From a checkpoint of a small autoregressive pixel model: width 192, 12.1 epochs.
Rows from block 8, named by matrix and row number. Rows with one number belong to one attention dimension. Each number is 500 + 40 x the weight over the matrix's rms, rounded and kept within 0 to 999. All counts start at 0. Numbers have three digits each.
# q: attention query (model.blocks.8.attn.q.weight, 192x192), inputs 0-191
# k: attention key (model.blocks.8.attn.k.weight, 192x192), inputs 0-191
q.144:449482516495428494515552477509503439470524464474513563478504463539488505509447549468418516533488531586468508511530475494434530517430476482514562493557449506421570447454450536494443545490532500522480490491464543399427451506499465514485485427463483526547446508488457475515487581492490452500446468540528513482476493428523575470483489426466536565460494560472526475486446594599485544565522452470557489502558482473448501493468484518525411439479480482486453494556460498497548543465508529536524506511488492589486520429536496439555464515524492453515456481517482505536485468446518541484
k.144:548474517487549541376482499487496550514435411599496536483519462528501486507486536606542471509579488503423554565507493451496442527509554582457539552506493469448533422548540503550461430500394494513560531552467468455515489514556466513499468541538554486533486463484542502442513520506416516482547505454518461463450489585496526444568553542487474486525436540439504457476409492514426545483539574455582533543534521509548577452526539534560536520485485458503481500475551483499451409534465517489456597458499520502524477592507476480568521492494497473543524539437472516499563467504471506526
q.145:421490491470551465453537501445458541494461494477556435504556469465446441509499449460518488489461518579475483465522471431452518563474524431500531476493462518421497433531463486455543522497464458519575523477592470489492526523533483481512480515467595451507435549483498486447485482501529576495466474489480508443452499521495486510462496508538484476484506515529499446465517592417523537513486527521499629584505418542449458565517468514514516517445516493417467504542408505487448486590480453492426531589547451505457532511515505492584503531496526499505552512511645567608492456477538476491
k.145:515482415469515505521497529497520498528565491478511544442484582468475543407529537508517515473483375515493458518525475529513488473487475494506581493603432515467566512496529517483472523436494552507587541441442492565424467514624483523523457532553482481511548462484474486575516518568474495512545515478518518557506412539439552514508583497511472546586609517510559513488527528538457516553533512464492509452466503552530479432509421478485459458519504503563467495439538509486518487482545482489533461451478529499546566558542440497522490473539530482371462541515456445477483459509537497442
q.146:466525520534540545512500508573531541529540486577479491496463503520453553537514474497496530542495537404529523520488510495482420541476520527473513472586478452452462500549521505516489450495500418464563546496488428509422482515479539473525462433474513531495430516478504504505516530459471492488480569515525516471467496457527530451553481564497523478414516521516453430499544460444505498489524435428544524478410433557539571463449522512562494459514354489520498524446544468519398526474522457446567537478499590528502508482489558466448556436473459536565457463455505497473576470536501492445
k.146:481488514548546486464476478493428464476513524487413499492460500513543470511564517481463471497502506520453506438446541539578483522461443470410494531505503525461566487439443447551494437443543471506467539544515495515554477468518457509477501513486546491549542461464560546487466532464496545402482499573471522491491500536510563478565549466468449498472505517518550506493505496491529546512523423600584439538515546429513534571481487522455518501521539496495477529572509529494492450513456435519490517560585449490506430479473509474499424476463530464512463508475474490518587509546520567506
q.147:454475538440495434461535492420474542436471493422510570506490584571524430488454453501552525476459490490471507430487498504512496569525501520442433419398415471537522526492561533407506458484447515472478448477428458536550512481484547515435487486526560515445466383479478519443525476477561610555598570534463447548484545542481429493537527565498491490425450476491539515513461478530520482533546438464518513487521480445515495516598481442527526476410562477498532544510554427502500493582495462472509552532475496467554476552560527518469509459451482489499510424462538477497427398481527523397
k.147:488550556541398548474533467532459522510532518535532491566457469440535572489515506525425458462440464523517519483513500509529449434522462478527497518510473521440525540541501536542499500597559496535531527519503489520428412480475514559554527517553578520471556454460412485470438484513507520511497460526479554479599518465523569482503497521496538497477477481551498558537484527507455513469473528509555419462493511542443464427436567534469508547521479515523502497477530549427471515547528554417481485465429448510411480576532542440444426524541512557479535493419522474435504385526461530472
q.148:500482468511476532560451476505509481578500505482496453486532404508423485535550527424463539521516526504478495496548500441469537532505484548532520490585536480518525528504509508527464512503476492509561547432515455568548497541457537504518518535489511532477486496490498466581501507556538512495471502483457494535486468515472570552538478507517502554460413543531512487500559494541518609533482527437533503483512542548503529430498535529487486479476464535473499481504504554482504538495536462495412495497529513593495552530486487521477459466512488551490527464452523505489494522530529535455
k.148:542495495405520514468570444457541497540464561442498468462478508515554478536491497471537558537492489514536551511474524513505496574488463514509534503530495490484420467571440471438551580450520458520491553487477459521573523509488501484528484472532509558513525531528450481425525510530613511483520491524458562504453495535461467553506440520487455481464516548521512540483564550538517475481498440542505526553442513464530478619481525504514547566485476468528560490434455469488547545494495505525456500484504470504468542485474475483491494484387489487467513459589430512550550547492426474458
q.149:443454451433566527505504530422460469482507536511536545536563503497564542510488484551509568505473494489556454524508500520504556438494473521475528446462499521513462463494497471434479466495553498439517470582545497536478536449502446569442515464372563570433431498519541470547530479526520490469465408479529497529494452478488502558457491519565550532528480555429490489497538510568559487449493503509550530575501527469480538518505504508554494416545457509502486540513510569507446484476450524545534463437510481509569495531453501582520485513495426457470509417548501470485546516488547519535
k.149:497459494469497460531486518457532483495517521497422414461515499469490496428537522602549434587494533512479550498401495436455522478564563529514532453526472479466514439521564474450519498532571411516486511543469525475516458478506500479444477542481491502514515535519556498512492471486484546492543491504463515491459544572460573492543553465503471564451502500516477509509549491498499533516520528495451472494516534522493497494517507434480520481483518509480553445460476472534538510487534577524525457562532579482471490530503484537525467543528502564481559506478519455478470501542489524459
q.150:494537475497504445492455502574480438569545501512539471468581500522527511578512556500406521536502514451523506526537524516547472473476451543530552470534466479541482571504459529533461432495471477568507482576487484471569429499492513527525521505462559520509535476470425494583471455487543506463538503467511453496540465513434446547464533537564548553509448512517505480543502572597483471532505467489518455461408447456524580460493526544448516446533487491506494494558474452527427515558555457446499494475473513501480507521543469495523470449489487519535459529441507485483567495564469512533
k.150:497537484475504481488528467501479531512484486509470489494496503510493443596412446573535496507515506541474551494566548489498486519456532533449451481449491524477449498507445507493503484401517542450483522508508436540572512526453462566570516443461457533546522551486493530473452524432464538490505507529446508498444507554546524459500475514503448521510527505406509514533487504508533479524494529563559413513566552407560469487488490526519557476534578444546523490506481371479556471425498466459542458535530518517561466433534540490479542526516570488533513457470487539468571515485563459514
q.151:498496489465510548525535501430518536522481506557575593511534515501506522458472464542448496525534586517485580457504450436525504453490388494508478560512469464504572437454507506555543497432509565552522545496460558477526490504540455520468480497485505531555485442400505487498538534529471435569525482485516486491575475516393458521514556482537472476598495504496511466471513532584506497488480524460464545522461491561473551440507475525568580516530524509555528446501481503463504439455535532538565573505457459503473479484526476583538576526493510428558535485529516500514503552454478468513
k.151:484501510494496486512566485517509499419520486549563542461513449404447449487484512515533531537446500501499568550472541563479518446517600542497465439542513561524501476528515557520511491586456451503515534522520521469504542476452488486468527502604467517504428536433534482448539555508452506520548539478476499478495521473532518519446517493526598498562502499526490524501533554470499510474420480557607577529468462542507475471499407493558533459461554546546499591582473538556522520497545477564505412451508572508504472512453466480505512490458529503502566480484469536516502539506471488508
q.152:457532472517457502428557546467452478446493531502514483476493529428544493471520583491495493542537434472537492545469545519560510448516516445452534468522508517584528516437507487507539522583475521509548520488507488556513516489589480507508468541557450493385540469482505507550557507464444540485481481465499524535487533466548487535455512480486506495447467514493457523455464561519532457473449547487527496536553412546523532473506525586472547595442576497550375528509531527438531554585413448481484570496482472545446483547500532455567493514562508348504530441532506538513557471467560553509
k.152:538528516420505497498528489517570521471474511510483441509437452529530470485447512506533515493507473489439472507542416529446515485449517521504487535461467477528549469585541487560463516496499449507546439481508523479411457520483442520579514579445519524499427486575446534492550488459517501525511534534489475455493523505561481480457435532489528456558546488501474506538524544565536444511492450490407502461531459533495518551473552549541572436498521482446494404495506423457527504413439524436511505550541489485459521459430484475516475570462455514492526521524495470472526541483482462452
q.153:507540541554443515561456495500522544489535472518447419485476499552607549449470501424397470466501496542543497495489445527525462458466500496490561538459462569477434449509493462530446595503478426489533504483475491467524513420464471450601508521499525440496490488508490464475495614546459565538497518438515481497479512445530521543492557520539484534495475490462525458528486568557439485513526495491509548512452542548486504521497456525576481498470541465515515526469537439443529533487448493479541520550500512522479548578434504538490487527478527547499467501493525517490495456499548484464
k.153:566528469480511505501546444481509452522504487424507536533482492479485495476530500493521505462538464535503527444540520565544567558463511501492500527571494471469511549449517526530462476418529498490563584530447522550470492528501525478493509503494485509559537435513459484439530575493488514503555514537537519530472521523472548561415517449577482491480442397504468512435447458444501446460481460483528425474454443480530465433481493468542538550521476480445506479531555449550519541521463492481475566484532526502460446440498515503495487539493475468452534512491483565506507488474472551547
q.154:472540553494444517490469471528506555438475514560481501529426493530467465506445477507544459535531459437550520449509539511459533529492502464450492490453516524499478492472498497541483456462494555482545471551590476470405517439542472498489496537474503508478492521446463507523497544456461460559515510541489479503495482512473567469507492451518483489444464497468554506477428502464495510447517543495523527516535456512484443477544521486555542522563493536527564516481481551492468477439503562459484476569514466452495507440517458540467582531476487496481526525515429430498541482487471508479
k.154:423504530530427523483473524513473490527468459497532487549523461449500522430500535489458496465497473502509485558459498463534477477495526471519527496559511512458485486491519517511510480505484475522433472533534514455503475423515502478530467533521511512474526529483488593541505535458526511498475575434576437429493498516533550493408476478429529534502492454469519470524473510465463476465506412504479487461477527533603521451519441433474483590470490573514461515543493521523502479526438508500504537530456408440514551532478502512499450475513528515566432531506471479514457491512527521450
q.155:481575547472480439485539443483537561501535462498505512492527462518470459454542554490538511480513480494567504450461440579481488533601451496457474528447492524457553505560551455572469560528476452547446485518485456499557478457470437412430521516500567471463524516552478590491485553483448467479456577537534422442531540484568487541470495481589480515537502487522467507468487544511417482481417465482513509482480456485477476475556532443462430553441459425555526466576493513501508474555513469520490505461489600484493541468557484496519450465506517477534491573468462486480546455534528548540
k.155:444539575458553433460541448557495393513497406476568508540494492520457475608518438509519545483554524491462544563517533475445440500411451441446489477513436477464502580456510481489480497470517527505477508469513559548492561491562523482521516478518482508529516504469441485618546559452447472470465484548475466460550447492452520489477556470501509485548489495518456518466573460564530549518509485401493408517511469500540502489512429545493504389533533450488454442478583408466503522471517477576495472495480477546525555496531458552567549446505553479579443437522463417469515497493465480553
q.156:541520486490600537502490408494532429523510479507432468541541451616479539463416635498524529545516515526495483504477554546516486528582438470471504446524563486474511516540498566454504578490488443571479504488503500489472496498512551515529570513482604522513495508442565490487455422535529519466508516552498544550485439562495575483596488540556464482452473423464482546492518469553489457530468468478534487461482462384606509500564482497542558512446518496488464466529515471580552414524453486523461555458497494514384510506456503460506455504577452556564472467528479542475549501497470517473
k.156:503455491419487459440500451515463483558511532506565503465499474478543503493559485545535461521352553478471465453444541556480480482557522508430511473504454505506374529497424431413545523403503493471487555455480496481502533486540484424534542504410476560517579457528496499523481452560470500466519439586531430478517552443621473532471563551538569459457503493551566506517479470529442572552550528582545586525462475488483538495460494511436518490453555501532543552486520491441474548460470482439485493550482464567526458558472509574582554560430552429451494442530510474498517483492483480561
q.157:550510443553538466457493499489470515552419449427491436495426499496571410595447531470515427514450537554523615456547474485475536506494516423548474510384492469520463472526447528476531505517529464436496405502572556542540455559479465481471469485454520524450475469471531520489499517555480464531470501521515446498543480484502524523492445491534430468548491508489561599449456548471506437437539529525479491425532523491436503527484363529476582473471410522490483479472501508483474503502479466477544488524559487586505410470430501438472474448428533443469493415573446464452463479520590559456
k.157:457514483481444553475471529498525537477566511530485503469461529470490455523531519569509492466548626507444521540551508519563500553500493466522483516563630433510558513536571495592485567565603583497534435420404529509479479486501517463505487488472496493632470480493539521500565503556517474501418567553564530523510445466458481517498539499424520534460537502467574473557410534542501490511515505455504398438526504518411515441521505440470505520489493501558548552502496557526476536521498467460533478491461511538452523476484415519528555511480380474526475580529540425461480456490501481476
q.158:514478498492505493459462468452525483490453519528491420516539459481525515507538520501394494486490480511502483554498562396414507449472500541516513556515511455479414571498558557553528502454468465437438442540497516514422459470460518481536506472494510499461466521436562490487434435469494536485570523522484507475547501474533522476512477473550543535497479499507493517457537474507532463467504521506541432517424496497510461506502508513480504481517452510478477471499422521517491511473446513473570533459447489436466565465562539457490514416482489505417521490527536497524459418532542442465
k.158:538502484420529545540503490499540598445468453570485423488479521455470486470463547476479542536510475492476551469513520448472477507547508557486460541515595497466593596445521538453524496426558514530486546539469457478491428477502432553488482449401445552568598486467510488501521506492447485466498475503549510508427524476530529540465491520549470550507519487474505442487504493494467548517529522490473509576385579392558490492490524537499457626494515565485499569501512466556468471438515463451505503506527443463496465514539514449524508432552524489522452499458531455501505474532539451528
q.159:489538482492459520446489527480491510518558492472519577493567462482546499493521462564521485514420531514525479536543472503577452503498557503461448479403481559479570534527514457525494587475488474582511466491459514526413487485523549526562449477487471522484495519529475517507483534490532480511525603562517449481544467509467454549505554581491533508508543500507439486486497519509525573488578546569421509489566584464491504565620457552518467509452531529427471462501549542486547532529535460581453499569436482469525567534545505435436487476547495526557424565459442511542541511526515453449
k.159:552461533507486497548550448550582509575495485500538457507521486471469490530488517491454514507499467553530476516421469537496524467486488437494402462519369475493458551455513558467513458548458534409479511517472511508467473545544516520505565589533479476502562464564483472515505542542493552561565516478511439508544486464468479541585461383549540398509509476543506447520451500500552498543470537539516472512505518449405537487548456540533485471487526512576495480503557441480487508539439496515471540432498536524500488543484460505478557475545425452545499505542544496486520498476569461556
q.160:481466507510456526440482505445499541509581502493471471541496519504507482516577477511518479591509527546440573522544483462593500537482478475515493508573546484545562452490467461527470476440508474519476540561540516482509505566473512563471515464471500590530510506491527499420475462550542510429517493517526568497475533475540460455496571509504517512499593479490526519508548534493534532490449492541500447551488515472544567580470485549445492548459555491521517512500483477486525487511415457462455483486507503468553487506481551487547421513566509495504475458563488557477496466481506454479
k.160:553572507512513463542492575466559498517572553594467527475481427453520514547523470518483454548470456564490513497492495522535505527496466521495482529510502533418488492482493498483510500479542470494489543473489489519482562556546520541446522464574462416486458522495575494504536491538482488446505452460490496571577505529516517492574523496585530443552426555440520487519487515547509518526564507521502559491536470449524531505457489521552528519533472444479536445492459475537509467442511536475533519497517552476510449485554521570517472483503490518445582535490499558520449464566488509443
q.161:520474546523526513493512423508535455509465488512541592520564518405532503505410562404430547483545514504502533530475532520505472510488521495528612481505509482415501479532489476510499500531571506518496486506500539475455521452438505481498522560569517506541482534471540580536539506467488500562525490439547456486552440481496591561401492513462499478570550492553539461564536453548521500559504584606441486548466486460578516464448428473540426512446487493564529475509503546576444446559520530480530525420488539547504450543511522543503423541441394455438503456472544457497613494537534558470
k.161:500448488463549535502534469524479524563489547451472408485526491577457504524598536562579558579507535474491508427466494520453487471435554486497575501454449477503498466519507455465404518503510513472451482516529530520524535502436529490498495534463553491551476527450544519478547582499510498486470478523500517527542575461528467432433520461567491559504433529473547448465430503472549448568499452492532461473507464537587495457553468449623410500553532457516461580513521479505471558493584556508516472551499512460458497525415522506510513486442492455539522485471478528479456538494526482520
q.162:589501484458413452445420481507452494471421504491410464509573493523494488540477513439427479500510474577468508545511455453533489469541471396517484485476481509524540511526524449516501457522507498537541519425531494482544520497530477487562570543505491508476518472496462510527493513462508515512477502488453497444434442506489529491550550513513509492490512441498487455450535516574441560524492499505516504516474546521481460516490516436484559568494535518501454480578421483532487532423546512514465493541514413525496436474486639469472415534468490519460514451505535572565513460496589546460
k.162:468518456489518462568516499444513488525506535537488457525550505528497511477474518528539544525486419535549506491536481529529531460515560462507508460451529525386458507546526536515545554479479469531455552506443477497516530539502440481577487448533495511539481422570504578497554506494494465499544483471494515520455520438518506539482483533518509467640490488514488511526466559495507512522447477398528438464407373448575500494490520507542409513574491474484561573489457426460492558510458516450483433483458497474524436481566527431564575524405437503488593523530451536572482477530460483499
q.163:557498570446578373486464501469519481558517530442403501513578493502525477519509465502517561482467483462511505416497509463533500506513535483474494629472508419492517450501514526448524477489487563530518473514461463487531483448474505493467510479439522409483444492485611467519479469516507491448524513492473504548440479437455502478468449517522574458520478547553469495476556479481466493495544420540503495518489483483509499496421482528525443482430427453445418482456487478579488461557511458530526491469506515527465460473471524444493487509458477464495435457507500505513461489534556529479
k.163:499485502458470516397598591537547439455517474554496502481442489560501514492522502542460538478451514471495561431489536499423524465553508543472488455518535447455568459466475455493550564509527470488467501456480466526531513515526435506483520486487503497510483480558494511533475504514424498475470464517464591481517427529503434514491466490564413560420493530456468527509488522465422545512511478480560459467495504421513506536467480519443473465544506486459471520486465529441427500571501554474485504536486505466516490452587514499524465472565547454475521544461494376496464478514508570553
q.164:459583587514483538524549522506443552503523468458552471520482529485513514422515593513473430500530514520577497551524501453434499518480429536511362484502422563525539554592498559454441525490457511496515489540476483505610486531557558479443542491457460490445492506582474502442512504507498466464526533481492535545553498533627507492515507453498451502442568586449513513419453503540515499466473463513537507433512462575489513477456430521518477571539485563525536515476445460385504564506485551484540463501483449503535513555580473485491514489524455527550525457453520537483503574485528480566
k.164:408557556494510575529509460424518453462575496484480525500444474478477511572439496502444458488508425580466512469561441542500509512480471484500458518483452516453481520476512532486490439511422496530570453444438512522446546465506528491479475533555502483512493482467500467427522483420489512545440500513511494548499559511460566486521501504432529430494431446438490524507546484502513502481564463459519531546523557568565432454468514486456609491514520521494510422463511494481527478469463451483550478572551447443526523538480504450425518454442459470461586478571479457524446493441486443523
q.165:530539551519504514508438469508557478552505476532559484510483498530518532490555553487532540475433575451491519423546553532520519573494480526450446515517536479549516527500511527480464434538466434475425497561515563467480526501470561440580521526443520590510452483521525448557397591488510572520489471489481477468519543582431591510548521478504542501478465451539520442498606538432461530442518473505479430537470497468512501489554476469499515559525492510575502511507454504480557572429433516501461511531483556513495500487526550504493467504523495541509497571437496482423481514525526471553
k.165:511509492415489497526473466501440454516521492498532507497525486511502498468547522505461489574488544493539525505488483534499449542537455474533440445508482472458469472518427569503438518490582469484463520528450499516582426470491463467441439467540471475496584529415519536496507530469472457494504444522535449530398511471476492467517453503554520570509479496528471570551526540494507510566496481554514526508617441501484524518444499499400448537548472498431498508490510488565525449510492500489476525481492485488571488527508514533497563465549563440482503563520459521540475488487481478509
q.166:565560483544533520564494432524426423435509536547464480451459490509496523460506578520524469500574491453546491506452573435531463490565493521536470515591483505528497488529447527428472459556500483517554480473465549544490479479519486478489538507538524501513423499467544492479535474477485454492461529537459484502423459522510523430548451505566538489588476568412488491504467401510534502444443502535457506454487524491490535471508510509495433560483477487524523597568421503516457513485464561491506422421517538514557548463477560481519517503492498580513578525486534446470450532458507475427
k.166:451523563460519531546450493489527466490528592479480398497574539451546450507524509492596532521438496490459490524526508529511498464559511495411527491493523450463427392483477474490523549501447512445435474578488445554470502485547505444497519461492544559519449512477539480492430477492517489514432470485510563477448493458551554483509505483571497492520497437511518464487530489500457462433550544475425474579486483525554449569551488564482467447455447496510507521469552539508418503520442459525507487566498466520518484496508499547500477581487448512440472426546553482441453506528489491516
q.167:465494485510491490470441529427505496571539535500543525521525480512516515460469459481467522535454482513486520452477548452559501568590498416472521471436465504454482440445475553492500520517569434500521580476487573504520460509499486552508539468453512516528486478489490483476465522484490470524517494526502509579539517465482472461524489536527438467403520449521400532448465518467507557535523506460480550510517531500568484533504503542548452514583538495489470501517575484534455495519537508409493461504491485518507452505574532517503550557542517556492486475440464529540545494593517453501
k.167:504525506503399432529489503534491527508535454441476452444519476454490529539515541530531454476526494541482440523494533483457477508535471469484421450517536454508499432453484524546528507538470508457443518527412464479480591500443549511575576474517523462534556508514558546480518522485485488570515503456548530567485484484541502516542478474491481504525468579543595489555458510492505497510522425578514515497465510441474510569518432534496549492509518512479590449518480453431543531465480528457457545497446557482534459565533552510532522498530495516433534504472482475472524495506499517472
q.168:464406434533446493506473491588508513447447496517490520457517556549486509433482530505481495529428504520502507456476488508445516475513530550418512510556565534540484531463511557533541502439504588552545468537541522565528455518468472540464487476542490474479577425514465530498457502526463526563569438470480467499487510499491450558448479534521473566470502540537556559416509469420525509462585470432524441480472509539495516482507445551479482471514496527554479400480457456496456455515479426476474531472516460433492492472565533495469436537509411406446497436496486559473591527461489523492
k.168:498483575449491498511491486479516509550504469543529454498442547517541538556442520484423484567465529501469509589492465539440475447479515419553426516471549528466525593482555443452483551495453441485524490469560590472537551545412535514537396487435458500519412547533491522510502507526493516484561529543529521445478501492515425525471491482452563489549489564488455513522448496470460523489475488537383444468490498523503539458480506534548644528573544526509490582540510482458430484565492485438511461528526500477592467574380516484465444492489523518461523514535550543427503459499507478444
q.169:546517427437495478462460497491461468504494502463571471525578435445529486447481534398500450481455503488480487451561502503478503590460528433460470558488565487499545528392455559520436514465508483570531477452549546517482581538381441505556361490476476490520511449496429503506403524613465555520504483494490544477577535424439530509516483501524542463469483562577489588512497487433529527451464428530553531493531479518496576457450496468444507477458522460539521497493481487500554535492506433495511447519563475445553553466486512449490446538519473524562499522473522476497459517514468460529
k.169:467616561473407476493500484514506484558533508579533508450501514484497551553480446471538439504503510563516462580486449570527423484555387479480601468516511444538556534434528534453458486477474508435515457491473481534534518506509466525529463507390444425440484477549474535549527494579523433471533472562470532559489539543490517571497466479530550570481536591468552531472567532523499511480470480510480555495438458492478479616542516496472445526531504537494506508521457517544528463535465540532556510496463484556523582598505554498445571518480463491473546536490453557519528500524513464515
q.170:501486529531444427499463456468486457512433534436502599511461526518530433569479566455478479513493471539449482442526517540466467567586481599517493472524486460528511532534480555412535534516514486552398447543506523529519440501487497457515547495560568468522480468481514484525489508493592531494441551557505504507548464506467506510497506531466521419528466442510491504507456541373491507480575449537525477537446480491561518501496497469548481484474486496481473491504501457487511482455446471534447565473446513548488474380524484504562407482521537447495487527484561483473498471501423536504
k.170:486516460498470458458466541562511520520490497518564418547493495556565535477533498577488460501555498432504515513517498588514424515509486549526492503533574442559462482488461510442461554567507558497567493510443468530483517527481498485456498464462526546436487511420426463518470529603465478493497508513505508467498471438534469518470479560498561549477432461540532530564510478554478515546486492506470548486574463459470467435555470597489462520542544440520448595493536445444553484523589531445517485514446493507527507491495477485519537502533572523416519485509541499436465452448570485536
q.171:438433420455499485476470514492496497504588459542439532500502525450432564570402550504499402469455558556587525513498452538515565507526480475533458474467488501495516483480506463493492573469446537540496482513541507558446484569453509518481529481617483477522494500504508483571481510455453518523469447483464585504510540503564473517487512539488567447456548495504574472429506472571498510466551460512526505479517454463516556472471575491483467629554480495512561575539426425542475482428487452519504524484458507517489534500570545579526501542551466525477530497490592464466579509503517439507
k.171:466460555482435428541514500553432510491480558499535502512568524546461496462473543440538455542474497551498485529414470421459514437440451508480555461468478558491505459537452497521539432434456541517587532518492500440552486464468465528378500521460524501497484500445475534506477508535475448513495505483510544474504523497471485577454511471515481464611469518524577525494456490513477534504456555521436501496465461501601395495562533538502511468484500518537545533512475475548521478449537564475574467567590501414514470580523493463506460559480488481509517521581506497456467457449488487417
q.172:489507502467483502547482507542536528477465508473520436505548514462480545498444495445517483423491600459511470491497490450526540445494508501510467498460412578429514528487506532536484485544503483463480444513530488523404470514398441466520455493489508404497650473521423567505484527492464464506505472477445541428536535514522507530484476555456542505557540419481536493506496437544457472463521511515520560469497486506463456495484468458450471480465613473518506477497529516478483492481550546530481454490407472423504479533530458493527510488468538561459484488494503534519522527547568467472
k.172:500502464493531443523451474501448507538533457512501523499501481513467453481482470437458538505524496453466506504542426448448457475499499468505536473387504527515478529456541525462560443463497520486505453531530501506518541534503583507503528519475521520564577476471434559545453442526535527546523522504509557473508513467405516570532484495507466508512530510495627540502466522506498385439434534453444446520481529546535453384506498531514447469514524485501474511483494493516418556547473541499496468487558550434523504529461596490443579489467429490551536518536530528513551509487430436548
q.173:509513504461496448566506508406479502480469531528488496463477502484549469564472461528452483501528465513563506496524464443482498478529515547502464569506531474446558520506503599515503550587523514543428503531421477512477485499501465476472498561509487437517491512490421483504502519562567533570500575442510492547470561440490475492511524495511534466463471466495584445464483449562513518538476575554548500444447459459530470530532537440486510524438509568563511519477503498583500515433504551490465518499505501500510525569471543458492495592542555501447475535474412497468510479470517418457
k.173:460512531521525521497465483496493516521497481536614477542497545531441489512465498494477457526486475535528538452532559496513515473455522517548595481456526529513510498502488485552469548540491516524507553624517486502460486530503514569552587512461564565499556480509505491547422543482494524551535447463490523519497518496523477507467430516582500519506473476493532530539418518547471517509449527495554488496475488503513480464462460524510528491501452437490453558519494426557465490553509504505478526550504511511492486509491466445465441460487527429455471490479470497516479478451511438498
q.174:576505502483473446511470492551549500517558460459377487460513477502530490521477494486488479466543477491521494512467500487392544519501528443466437596456470468492537472571488448429444531493441518541486475541465438482507410449477372547528550491466558504480455455534454519570579474530503492514462573459456479494470575534476472494528510500507479513435406548483472572524541507451474429473482470493496430487460546548491562411449477467518461474540525495522451488469490527571443459462484523483473445520543540458485570472436447473456468522461487477503470484503528485475472566521548512529
k.174:476453554551478577395546477428531397529559425499558513516557492480557519526523419556499445487480491427521514554504522508501497501515464476548462487465566541448557514489475446495518471487438565419571565513490510481534531466463385521486438542456501539445471487597529510472488452555478501509447544532455525457507526502515573507503515496554525532464463526464465538571484524510474496422559542523546407463537473481560532520516519419496399519538500517438431493490480435503477517571536478562469490506532444505521431461550491485528450500522500483497488535538532434477569442502482498552
q.175:511494458431456516471536545522608491433471478505506493504539455537516505423514499479496525558441563474553481410437546469496501562494504429530484534584494561523464523503426415567576444469480456465465525463495522524502491583466514483502493435488468565589508534495542497452515463479505512464518525454489481470486571446495546541486462451496458493472529530496529582544527521439508577453531434461506506536527540497515534433441563492516451537494530523639497472495511520454535480545463505616508495476465572439522407546536530559541411509556445546545496499531523503486499529487437540486
k.175:504548532467455503411487526511471471520520476557484471435522495480560501451588420535521514488470505470537466533466481585536541470456480526466476509567417503484539550476571470455515496531489512400543509529549519501541506487483572523523593438551486500461465565480483507523500536455489524420432525542506482547467486506522618472504468535562521494502461584539535506546484532503514499470503533456430507552468439587571500573473521502457490539545543474452577464497507587519532407517551465488472497491508550458537539455439536551547524491560555506516516462471503519609495487475516480422
q.176:555522438530464585486455543498476409539536508586470521462518521477566484437499510521445550471490444506423511500490580537507543435518488547444466513484536484544524416542497533504455497488464536463521516542457558520493488523489517503540482485521464459518477536447452515570572502523525454466471516562481504449489532521497532512580572488535506501483446441503456513446595503511494518537501461506462426502522465507491436512419454560556441467533529471539439557529499428436516531490492486474485522498485401510478502472434465489576573513552500400566500457453481514501449480556517432494
k.176:447501529508474444487535444408482486483534475559491541488459548475491507511532499464522434458454463463487505508563505533435500524546505498523439436503581514527528520462426498558548459531518422574474447560436339462489492478480400420515448545498524540469425471486524532513513510429557458432513470447421488505432540519494510484472505562510571465466497485516462502491462513528520433475469504538512558530495454496497542469461518502584500437536514483454435486487386423404448510462509478561460511492499539420511433551515514551481534485504424498487435518501441511525504508428451565523
q.177:550534472456440524491533486523519455503517575545532521530517544462549475485491505508524481557499556514549539545486502474523490551456517453537522536542435475430516436560460534451519463486477487484478471527495525435452528537490512500529501483449474554500540590542506494414494462516533476477435414507500450376491536556490489505492540475398509546509475471537537477480488523495537534457505508442511541474493549485486574461520510451472541523513479542470513455488500500460488457517484454549583469522450519576495479442561458435443503533533531469466491516509550513457491465568558495533
k.177:515475467463494555484509523494466482500502467534496467437487457530421464432459510501478514458571548471477470465484494500518480483467451547503482500491559487495495546496544501495491467551499448451493469497462552524517410519445502580471564444521542464486421481508508466489494444492463541463514507470521550430485498588478569465589501493564524475520533510442532485553491462606526465509556541501537455529539531507535513501432499488497463576495467515575436519429501474595532459541587452479540489483464489482514457502534488516583570497526544471525542508480471507517529516486478420535
q.178:495514601534435447473459486400452485439479611410522501427465524427520481472542557429495510460515499526393537493499471527500478479466537558475488517478537524510535471505400513497500412542608501509491570501501472528454468528507540542470525562479526550554510475483562525465471499492369534506470467531489511490437449487513441442499459451491494514538468524525529488482475563499471465522464498392510530499492453504553447447487476604505560447525551464549493548439488545536445592475518521467527539439499508424456527508549474498519567560544466612550548518547484478486450460547466526520
k.178:601504468479532510472530556477502491473561516523466443552494571584532527448510475431497524520492501497497598525563477441493497481509487547494466555503557485500548437485495539494480499492519570467450466440433485494495530488544533531534513461523377460496429578497548547504532474455531488509500546465530487417483511505522399497465488462548545585601483495561479525457521419525446470492551437607502514607503481516446486510400519540480509439515431501474497493506468504566516521501487468508461576559495497483438546509542564496523551498452551461543526427514487534465496537498490527509
q.179:516474442509485496474505444495508480501497515529564572515488565548473581494486530549469499589539482514519437447539600500526548496520564479568476515529479450492474507451464550529536526533537499524549499492527514534496554490506489559445548486473510497475537466495521461468497505493498477517517468541531442481473533462523502468436476452499479486575534417520539534620526406476506435511476529433478484409462480483459486523387496528512570535557485506566518500503517460455521409509519461480487457541541484475484475530490516546504491512489588412484461555509515501469501526505512436503
k.179:473521467544478456562480489536478507494499477527514508450485455477495441465508565522512538498423537530469539477490539504464447502466537508484415515522611472559482477539566421492544519479476461476489439594476492515483506518501474560521554432506523556465462544502519517543472447444471511494566480445478509556494570470533472448450522512449554491511469493533557502499529506438518474488542522537446545455515487486474546475479449423492490467464524456488524542546446500532529513461535507466589470487429438532493500486486577495525491509557449570535568475533455479514495485563546518475